From a checkpoint of a small masked image model: encoder norm rmsnorm, soap at rate 0.0022.
Rows from block 8 of the encoder of a small masked image model, named by matrix and row number. Rows with one number belong to one neuron. Each number is 500 + 50 x the weight over its row's rms, rounded and kept within 0 to 999. All counts start at 0. Numbers have three digits each.
After each neuron's rows are labels from the 100 images, of 14848, where the neuron reaches its highest value: "place" is the part of the image that holds the peak; "patch colour" is the nearest of a few named colours to the mean colour under the peak. Only what is clearly more common there than usual is listed. The data: crops of objects in photos (Visual Genome). In brackets: how many of the 100.
# fc1: MLP up (encoder.blocks.8.mlp.fc1.weight, 576x192), inputs 96-191
# fc2: MLP down (encoder.blocks.8.mlp.fc2.weight, 192x576, transposed), outputs 96-191

fc1.267:498518444454418475473469563524435512588467485503466560525471484430484511498571544510469495582583496430518569580426527487410488546505492528462459540559456540454484528496498571566539625606493429424459507454397499528582488484527481512545502522472455463494467496388558408450468466535391469425
fc2.267:474466535531542546544487442477563447458509511528529458461541533559516510496466485448497484452478501547452400461586494513567506515460539463482526438438529508542521431522518418460489366389475591635514540493573509457454520507462536525520489509505560564485492491606446566596519535508599500582
place: bottom centre (29)
patch colour: pink (30)

fc1.180:505516506547454442504476613565502546503448473486561525495457505386435521430479503493463480561514446428530474505485516504476488481540501569486413478464451443581471490483454565602496372554504485419563499339459455496500491516545584517562403510454432520502472485489531502499501468503459480459
fc2.180:457493461476530592489509393440489438524534536504432439483559513561553502564539491508525552414486553529469512506528486504490513536468463424550554542544558588429498471553521422428497636460517516553417504610579561484517504522464401468428575449545548493506510490473501487505489534485520510545
place: top right (27)
patch colour: brown (60)

fc1.250:441639540511548437558536530520508472427436476459510429543492558525499545491462454506493494544548522542481541506456407454475495468493531493481483442456474436515546547501449483517504431449390437522530431499460556547577555356451511521496401636506603555548465476514406491486420431518556583560
fc2.250:547382512527457533442453496523560537553562532508514502445516471546508444486520552462485540503476447465532434500501575589530482480486431540545538563528488571514441454491593515457455556483566545431444588546539503415411431635493457488514655390529409434463496534478578505490562543510428476455
place: top right (44); top left (39)
patch colour: black (35)

fc1.161:597489538444543472483530460530427532526473495454518565606480584441431513538531431504456506469446499482473447624510565495547565418564508496473517517427563431432639581488361556583412521489401464527509515517489554503405560447509492457530477585495454465442473506491520537409502486566488503505
fc2.161:462470469554486504484477508496589485495519534534455452416523411539606494515489551485532440517556533508530537376539419500499427538409529505499517511513465548536397414497606468401615491527566550443451535530483410501561505522498507536521540417566541524498509524533441481582504540442512522488
place: top right (27)
patch colour: grey (66)

fc1.252:470443508464500392483504526449502572491604442489409518506443540507549583444531487459483460493529596481595445535489429518513445462518532474448452452484431458432541413605618371428522487510429504551475474569444565479478547497554459480487523534462551594552549506489513508492479421487544507469
fc2.252:540579546546508577546462494520488520498404560503582490510543486539492410517504502503500567531453460516424586497504554517415583554482455523482576501466549563545495614431423622537465530451529520470510560463541397463488404477436498470540500468603473451532445479517552489505531583500445525526
place: bottom right (27)
patch colour: black (34)

fc1.458:490516448503483513461464415508553522489573554422452572455482454465429492541493488493518489464546491529473439501447634546626463478551561534499510498466494507596473489504587432523487435471517490572479466472510493476452497500533548529518552449533421482456492440467480556582520500506467458547
fc2.458:565464518534480527551542548454446449541470533551546396551536541522563507449480523494566536523505539501504549529549377372341624558434462399501467506567482512361499506540415554558505531539493545423530506524506519540517472492510449440451424551459558535530497556520553468434495502452542521456
place: top centre (27)
patch colour: grey (68)

fc1.54:472505573522557509522528431435449410518529488451501513506534531638477461463516505509445478533451492567530477466563567480444418532461523466492580446520441611483436389545564534499518509471423543495521539491537552448512436436553494489504465472405501463552547529449487393546398628498456476533
fc2.54:598462448479501506466483515547487585471451496561517518519472460424477504544451518501579507505479502511503519472509441504526614454535448577538462579462496381545504624443483453540495475490566456555522510532455480526467563507413489510501518570563478533456465449593494584449563416430478546412
place: bottom left (28)
patch colour: white (36); pink (34)

fc1.65:485510542525479575487579516446488554429525550438504473453500598557481462483555596510542587541463560481554444500512482571568493485471545495537516567445489458476519393581527568461429453482530396530509444560471492534437547495508510539502496504483393623490509489467547491609426457481544433426
fc2.65:533577463477531462500422431540501452528486512562533567569522386480523512509461379502431446488470497549478538523457543468451506513512484536438477459522455648522462598489508428522584536476483566481473588531474497433549405517465527442476465530522586387521493515529512507404606594466467552520
place: top left (36)
patch colour: black (43)

fc1.495:554558463511555563583479468570472550553409439464503457529574433584427417540558505490511512527564614528512606549524566510542559538482526457482512489486502451602416429496453538471452425434450595554510520597518421483489451504482474412456468585483529513455478495460480474492423513432557529534
fc2.495:492431520481486436422504513454560467451591576546452495528475526400574585469439485504466506487420387455506390445494462544444442442544432543508467512503495521422540545490531467529541561578559401396511565430485597529543479516494493553531561435462452502520545559513528523507561480540413437480
place: top right (39); top left (32)
patch colour: grey (66)

fc1.140:515471530568465419588511539530546535543583534511438482528504550459473517442510418401492414622398433478369456500523447522499477556533583464493440537444592491472529552494587490582542497509497462489529526548608463525483515466594471587473521567451511541521511481529481525420532538425529495427
fc2.140:489506449452502572422513474491434505410398460504588557468506435553564462573477575592464552403545557532592572495463542486485514469461426566478577489531442602581505531547441498413465489456459495500436478487352517436521455537408526418531434457590471398498481568502550498540496491552476529562
place: bottom centre (27)
patch colour: pink (34); white (33)

fc1.506:443566548497436522513587436489455459532537531526507339559486535426445418413468436469434487433496507517535551448446565451537531449559496502583470547526509546422565563454450474503475427486524501458461470535530513470542524558471432484436576534560563497471539525470542552459439595474580507475
fc2.506:590455498486569496496427557529554595463492487478501661464519486519547561569538565520527533586496466493456469527540447562485507553459529486418526447492483483565478428491548536490496544580470516558562522474478467501446480418525603485594466522459447511548493503511478447561576385515419545588
place: bottom right (31); bottom left (27)
patch colour: pink (35)

fc1.163:521428545527579474534527482509570531575554573633549517528460549435536458541569472472543504552488496476558600530555491519519574518527517434460482517439508488613502470438449578524526481479502437493537477498523447513400500526550485585476497531362500554474470477489547520509463510469476485521
fc2.163:496547402481422548511437516476411383433420454393452422521538483448458555454471506530534475469595523536458376506439506386499484516506524448484438544551437485369447530563484388558519473544517564503491535500446517536557579422470517505502460485554506475532516497509433530534536497536539432448
place: top left (31); top centre (30)
patch colour: grey (74)

fc1.470:532496543562423388525475446505508518413384526430565458423530470552619523559586515489603534405440538541517486393449464476526505511462563454498554497527438414531465496475482538459598477524484511442490465398496479499535421568470492436468444507535530530574523488555514586453448508534591522479
fc2.470:457541481466544606465476523471473487560662427528476504540473520461395480406466507529372469556527418472477543566506554549434480477537437523555478520494599553513538489502498408534424530415515460506445527579508551535501539483510451510532571539467477481458523495474519447510520499507420449563
place: top left (37); top centre (29)
patch colour: black (68)

fc1.108:562480462473481486554491526523435602503440453571545586397579514511532535458496530426437463483515569584571525496505494563521501465408455578576424496525492514456429560476491500455455461507526394525569456574535617468534441497487483455561454439519464397514513492455504453580521510494521478502
fc2.108:503527567530536539471504444497535498517543470448453484536415483566462508574539463462547462456452440420531514545457456493495421504576517472441548396504609509589609369474540576435456460510538547487433537432447418509449418516458517477493558559523513555559556492565503514354553515574484557504
place: middle left (32)
patch colour: grey (70)

fc1.134:512564436530509530477550507432475528549549503464488440505508558473425461424473497434492453466542516409497480504522564509601420449560486496439394512497392422488485440426465491498435424463549483441465547523515500453489567451498525568505431497460576516568398489532542492580570508410442564595
fc2.134:476413540481530486481457516556493455494455499538524516507455457493573566567480517527494567517477484523481421511445418475436612582461485490533596477507512579469482569572477465570584579538472545558531479457508496567532433527466476451455558457517422488453589481482450519457452480558554420437
place: top right (32)
patch colour: black (57)

fc1.377:445526569471508425575525478530521516697575460572453512525515468466433463463471499430487447508541594411502520537528529624400510488534469519452522556492537549634448490450516432611479544536535540495515549532528501514469479513586437530464474515382446369530470555473514419548530569432492550544
fc2.377:563459452522489558454464516491510446326413516433534498459484506504556469504508493577510506516489404579551462457503473313623508542484590522531476522535430476414551532551472595403509415408463458513534474456521507519488507494460562512534457526583505580487497462526500543437470453574498417467
place: bottom right (28); bottom centre (27)
patch colour: pink (27)

fc1.492:455492583562576567479572489410404551510529437403457513427511474436491540415449585485461509506488565477390538536504540525548541355491543433535488492579494437583506380438559459533473406500527488508556461502478593501514434560542534514511570398450519425572551435545512403479434488505583482517
fc2.492:530529449485468407515505525614579480516497553583468505545416503564509464534537421518482510501477410490631447508540431480442459627502475613434509514437504563452476635495484533457492549479443499433470527509499402498485509491509431513484423580548490559438507540460488593527574493490396524476
place: top left (36)
patch colour: black (58); blue (28)

fc1.385:645475446479585541523480535486615475544518567460535519484559467540489460478541560488570553528453456515559416523571538485464458397446446531519442454507435392494406501521392452526520519450459571493516585543492430406515483539486517548525541512445389551512445490536527439513499522618429404500
fc2.385:426458485497427459473526435498384483531460440518476451554435546401489515565482416492483466435574510504423515482471459477516578622563559421523518565536505557493543493499549462535503466568546416511485416444544559611482551442508463479433469463501586492475564502479510555515492525356585567538
place: top right (40); top left (30)
patch colour: grey (74)

fc1.561:528451476446487507553435469438517462525494514486459505441551432384407537581488508562530540576502524554516477588470440417474577503595519462528388496496519507576537595438564525512524514489556471490449488484422388518437447593577589477488580508492491505441454543491560519480561501587396452430
fc2.561:496500491493493533516540492517484472486508521468497456629464590511567491443501479445561462468552460469454461447575519479521468533432563434443551515540500463422438415513415470546501490564488565521531489497543542500484590358429484546464452495437513556516557446498457501553477508467577521524
place: bottom centre (36); bottom right (29)
patch colour: grey (94)

fc1.82:407443546555475472546580392407541460442529547553522439512487441589543492357493511479504547557424550528496460523521515588414448429451478478554504426389494465504520461501504565437520515500465456504487523501532507503476597480566463514533447499494479523575410502503456541586504594452556532560
fc2.82:585550487487552521451454621597455582572432485462524595494555520474462511638472518523481479461547479470476546439486535440580565562568537530476493594557487538513445577485538443551500539479540509491526477539452442481498389528414505490463527514522526469413644506518521446444498432549451527477
place: bottom right (40); bottom left (39)
patch colour: black (60)

fc1.130:527452519582580558521458453545366552456383479468593524435499555536500469465570529468476444546462613619512576441559503548413481498463486483486472486477454553468495422498486482486515526533525529461581428390563525598484610482427462436475458488512492450579536441526515408519502526503458544507
fc2.130:418512455486475451483514582463614493556638505554404502527484520466471548483478417506519514455519417414495457575453502540578486429566446542485507521475535450527524526481509501512527474493464461539399571602427453429526351529566550542495536516496554551423478542473444591484484484517477461463
place: top left (34)
patch colour: white (73)

fc1.319:538462506532503554518533485563525506453470548599547546444428452546472434512553528494541422547437488540539470594543529543488454488579456425556462485524508443541473514522582552550501503516460504544499538451502554541498500407516467557561627481559479397517502468542480536478487616551429516615
fc2.319:451502506478502417489467487450510546554539443458472514547622511494538573514465492492456590480534508501475592446501431445490587469429577591427483503432502547490528448459469476422492538482516509480512463554508432456499468598507553480456374521447500592484479539486509498532482403485556519381
place: bottom centre (37)
patch colour: white (60); pink (29)

fc1.60:518620454501555463503536446538442514527427442486547517636466505554438484540526403440538501476491477463594524512477520364541450598485505505410491458436411408499588500493537520480477417458440542471518557586472490396461487530437529567506471528510592456528475565524492527433519453484455477542
fc2.60:459366523494467487502500560477563519440535496515440457412526545465583482470495633549471493458555513535404461459492468659465515434521457517575542558521570533484427514500519488507493591569594413533491457461543470598542490470550474478525553480514464600485533448437552524577466548493509476542
place: top right (42); top left (29)
patch colour: pink (33)

fc1.270:582439451485429486526478449567512472512447508422468463565486469470539534487448412488436528506536476540459496459406575531541426536488513496499458542473560582475381482465483435554572595451543520485523543543613436427595467496512561510496543563430501442556590477494435497553543448505425475515
fc2.270:435549539541565542481526493454497499496581556575547507460479531522452465515564566494540505503414482495552519552616392464440605481514522514509538444519443459535601509508536558488432392491448494492452473459418532541405508510519435469472441502597480620471467497516603490436472565518533559474
place: top centre (34)
patch colour: white (38)

fc1.416:452542450566412459534529530509513566543448493479553541447547518556565523557544516553498445487557574418569529443558496504481578610429511514445528586424541501564594524520551503513535455530531444518600518390544528608441521534525521472523547488580544393534477525569483472463487426461479522533
fc2.416:535466543499575497477468476553506405430586526496441475533450496489446519434531457499512536493413438579433531581455464539538417418547468502480469365551454520483393482489475496425470531450423565476434522573461504430555482516486484503511485526470402561539491523447514542480555565589476461414
place: top right (33)
patch colour: brown (68)

fc1.286:397552495489541473536543536442548561437523452474523443577458447485411373461456437500547545416537448501534494456503457485515521476582409541444502458525537377470508535495524472550526407428514524566515627542461473469539423460476486512546481449563508536515487464467573471575429435448536512554
fc2.286:632404482503460591487483422541475433537478556503471488397545617513601588526533590500508479553532574510454470536513515488510463544404554413582465555517445612464522456526466480485498575535543510443476364456553535518472611542543486495467484553464511486469492517522448555451533571535493479486
place: bottom right (27)
patch colour: grey (70)

fc1.24:485509539507494547575515500453483592437450464499491503406464570496470624473531584536529431453571498450521559533526551621430542442371530546487471519486500484467578512434401511483461511450620453527534460513552524556489450505446473422485413600597495504467484456465528446536445559493544529460
fc2.24:484496516506526414412489445526498472556572556496503535564518424475546406469498425459439559560421523497498462504480484485581401554601474465477552464481512514497486525574577490446565480517404484490428561461469509428510554551509549552538569395487473435536533603526468508426544426488463480485
place: top right (35); top left (33)
patch colour: white (94)

fc1.522:464590427517455590497564496531531491544491487529518523455470455546482546508493540499460471578495558420477561515539488528429443532509496472470524453548545501540469380493681413601515543487521520459516543518501493509424444529596487603519491530452505481547456556549559568503448525506479461497
fc2.522:505341553479531412492404505495462485449506531480488477575503556457500478477483470510524519471537452645475430465466509428528640468489530522499482574436416518485487649468377557486521448421475476554494478507440455511565547443449537473492483500511507519461526445520419477504542467511532531489
place: bottom left (33); bottom right (31)
patch colour: grey (67)

fc1.233:478451558496543531486520503500598490498528571536510491423408530483408434472503488459488662543438485504581461523565561455558472457504540449578437515410506525513507453493552499535506504487489607529460543481536506436470606484538484593484541597507398525425438525521456489474476457532587502458
fc2.233:524505482435437479531499497535420539510479404485559509576561523519566533512496515542489367469531518494408492485453460554515560542523441508470527506572423465486489530512456504464479499582496405534561496536503519581483451442424480419546435440546621426575540464460562508510514520511428477528
place: bottom right (27)
patch colour: grey (66)

fc1.91:499519504403549571537490534397606440534543535526436414504476502483511570498516465464537573524562501587446458487552499441371511417569544509606487468531500526401422535522554510631545500480478522512531454442465491503546556461511574601440579428538528522549436514539521516434473495552558477479
fc2.91:530480452562410503496527478569392487457413474491566526576530583429510444497440502532538427512555523445555459507442468418605523575458467436423469577531443446566519487493450448468498507572537493500528455535549504497411532516475452473522476539421486520418544445447461468586532466447483508544
place: bottom left (37); bottom right (27)
patch colour: grey (77)

fc1.214:499497503527482595511467557459528485429498542517579508585639586514491473598544472515595572564505441553542533462502521491540522568472554464503478496429505479443513494532435572382459443396573502495477472550557411528448522489428458457529420482568423666396512454467537488549535456501443412482
fc2.214:541517475454540402488569492541517534531501450525391529489374425481485524418476465478446453440487554437486446540476492540484462422535443544504503471587496542517461518486558474580554530630417454474517544454359567457573477520514536524498600477423540345579478563518440514447470564477520541494
place: top centre (31); top left (30)
patch colour: pink (48)

fc1.25:419394527550533456555433452455586458486556584482472447528414555406439498500438508420490527510519520476434527549452455480474498489570473538417425444401528541544530441547528522541439464440409541486511511494565484474508536452546463480482511507467656549492479447468538523432485497521551499600
fc2.25:578595486448436552485581570569438531508411394481545511502606487570573512505520489567525482476487509527534467438545502501546570476439500500578571562521481455500469603488481509471581510570564478490488497517465506521508448503457540516522488456553368440493519515529436481566498485484483491402
place: bottom left (43); bottom centre (28)
patch colour: grey (69)

fc1.336:519459519521529431590469427568427488390436553547410614477476379505526433459591528452567446541469549522430532582522531576433562540495430476511441433548563479530529453452510469451538526501475451569468534549594492509483484407527515476527512487560432501565469497540447563582462579519474403506
fc2.336:472518488478467567338476542420561516602550482448527431499529548533473550545417494506405521467497489523527498433513468418539420442528582552480548567458462532484524549528491530537432467472539542421487462432442478515497526610483504549455462491413532498473509540494578461471522471531498573526
place: bottom right (28)
patch colour: grey (60)

fc1.216:524536459455565462492421579507568511510507574542515448559531452560473505517431586432481536486593508580451452572540458439462529550415482485474532489426502452492433486558509560538490487537447496441500465456516502533586435349472635506457490536494576535441534522426585563418440516529485536538
fc2.216:494446520503403590528562419497470521480471395509483548440505556424532532498507404574495446511425523465514533463460528551509480442553479481521485531589485563518520517500511401484542501462542491554465559523498496455486536655519375472537539470528426472557463498546440463595552531477521458464
place: top right (31)
patch colour: grey (80)

fc1.66:565407462486541510498519489536596467512528515443520493489491530413539541520464414488501602446494477553473533489545467435415571390637498482490376553558510471497468513486502439511555455452524543409499551461447453459535497407532444496414505498476573473469508474531502502507494551490460530421
fc2.66:467535487490421548542480524398404446497435474505468465556464512490487469444513540485570386587614526463527370526435456418555469570395534457478547525526447483483545496515459550541511519635492548566504443484505514519422567542494618561562460475418434526494500480452451533542473456507493421576
place: top right (31)
patch colour: grey (66)

fc1.380:498462557463477506585490456497599431627554536566512585459503447473550503530502533474563538507428488481527546513494570502531461490491424450495506534497515498568420532475541443480461495466429561561459586626593540508476560486494551461533579468440482460482434485483497558512585516457548562516
fc2.380:494498526528512520428478537481430574422499511460510421514480541544444489480480455526432485487484513535460505474491467503462632533521596522510488479494492552442558523522444550483564524468564435461521430379429417484507429504555455505480391472609490519571517529534554412461417480545467479459
place: centre (29)
patch colour: black (63)

fc1.450:493550520501533495496505486549476537570394531536567473531526500506442555460471516434513457660473461487434501598543487511446452482519428530465572486509577486413500526510498385538478548523470481452482518468471426525532469555549484472479492485435560463404482468526456562471489564479526540549
fc2.450:533462532492494448511469518508529472428516485478498525429515466542588416532495453535407540345487515493540499397453508482537566544460522523497469499453485562621524504508566535450548460452522474518536459542517590450524481474465524504516511492586394494561540505475538437521509433479438455468
place: bottom left (31)
patch colour: black (45)

fc1.502:406478472505407404508511502469486529492519485432511530487490502523519463397576445553430443463463533462395543395441544523456553527462518433450496515569466520594476453508466574564491431474479465490524524525503521555530582600522458510481431475444475558483557493531512481443484488566585529510
fc2.502:551545537471604584466472519538521462515488480511420441531476472522463566545478527498554539516528429497594509606555508485501439485521478554528535491458523479392499570520491435405490568490459524543500482488496450433444427440503499482499524548519529461471463468489447494587549497484391456483
place: bottom right (30)
patch colour: black (41)

fc1.235:484443557530580486519550543506510504408578483454458395524484527394449525432515480457459518414427553485487499489485457440476552467478472478511435519507450458495418537548555513551510421516517466562431492500505536409607513479599528527494441526498511601591432530557530581483529553477497484488
fc2.235:512537462457428557533450442489505507583421553549517599455517476584562449577494554518583503555587446537464524518505542549516510556510539465508587521496542531484571483467465473460501582510458529465543501479510442581382496510427467471522577443479522439353548444434523441488491456524484515553
place: bottom right (37); bottom centre (31)
patch colour: grey (67)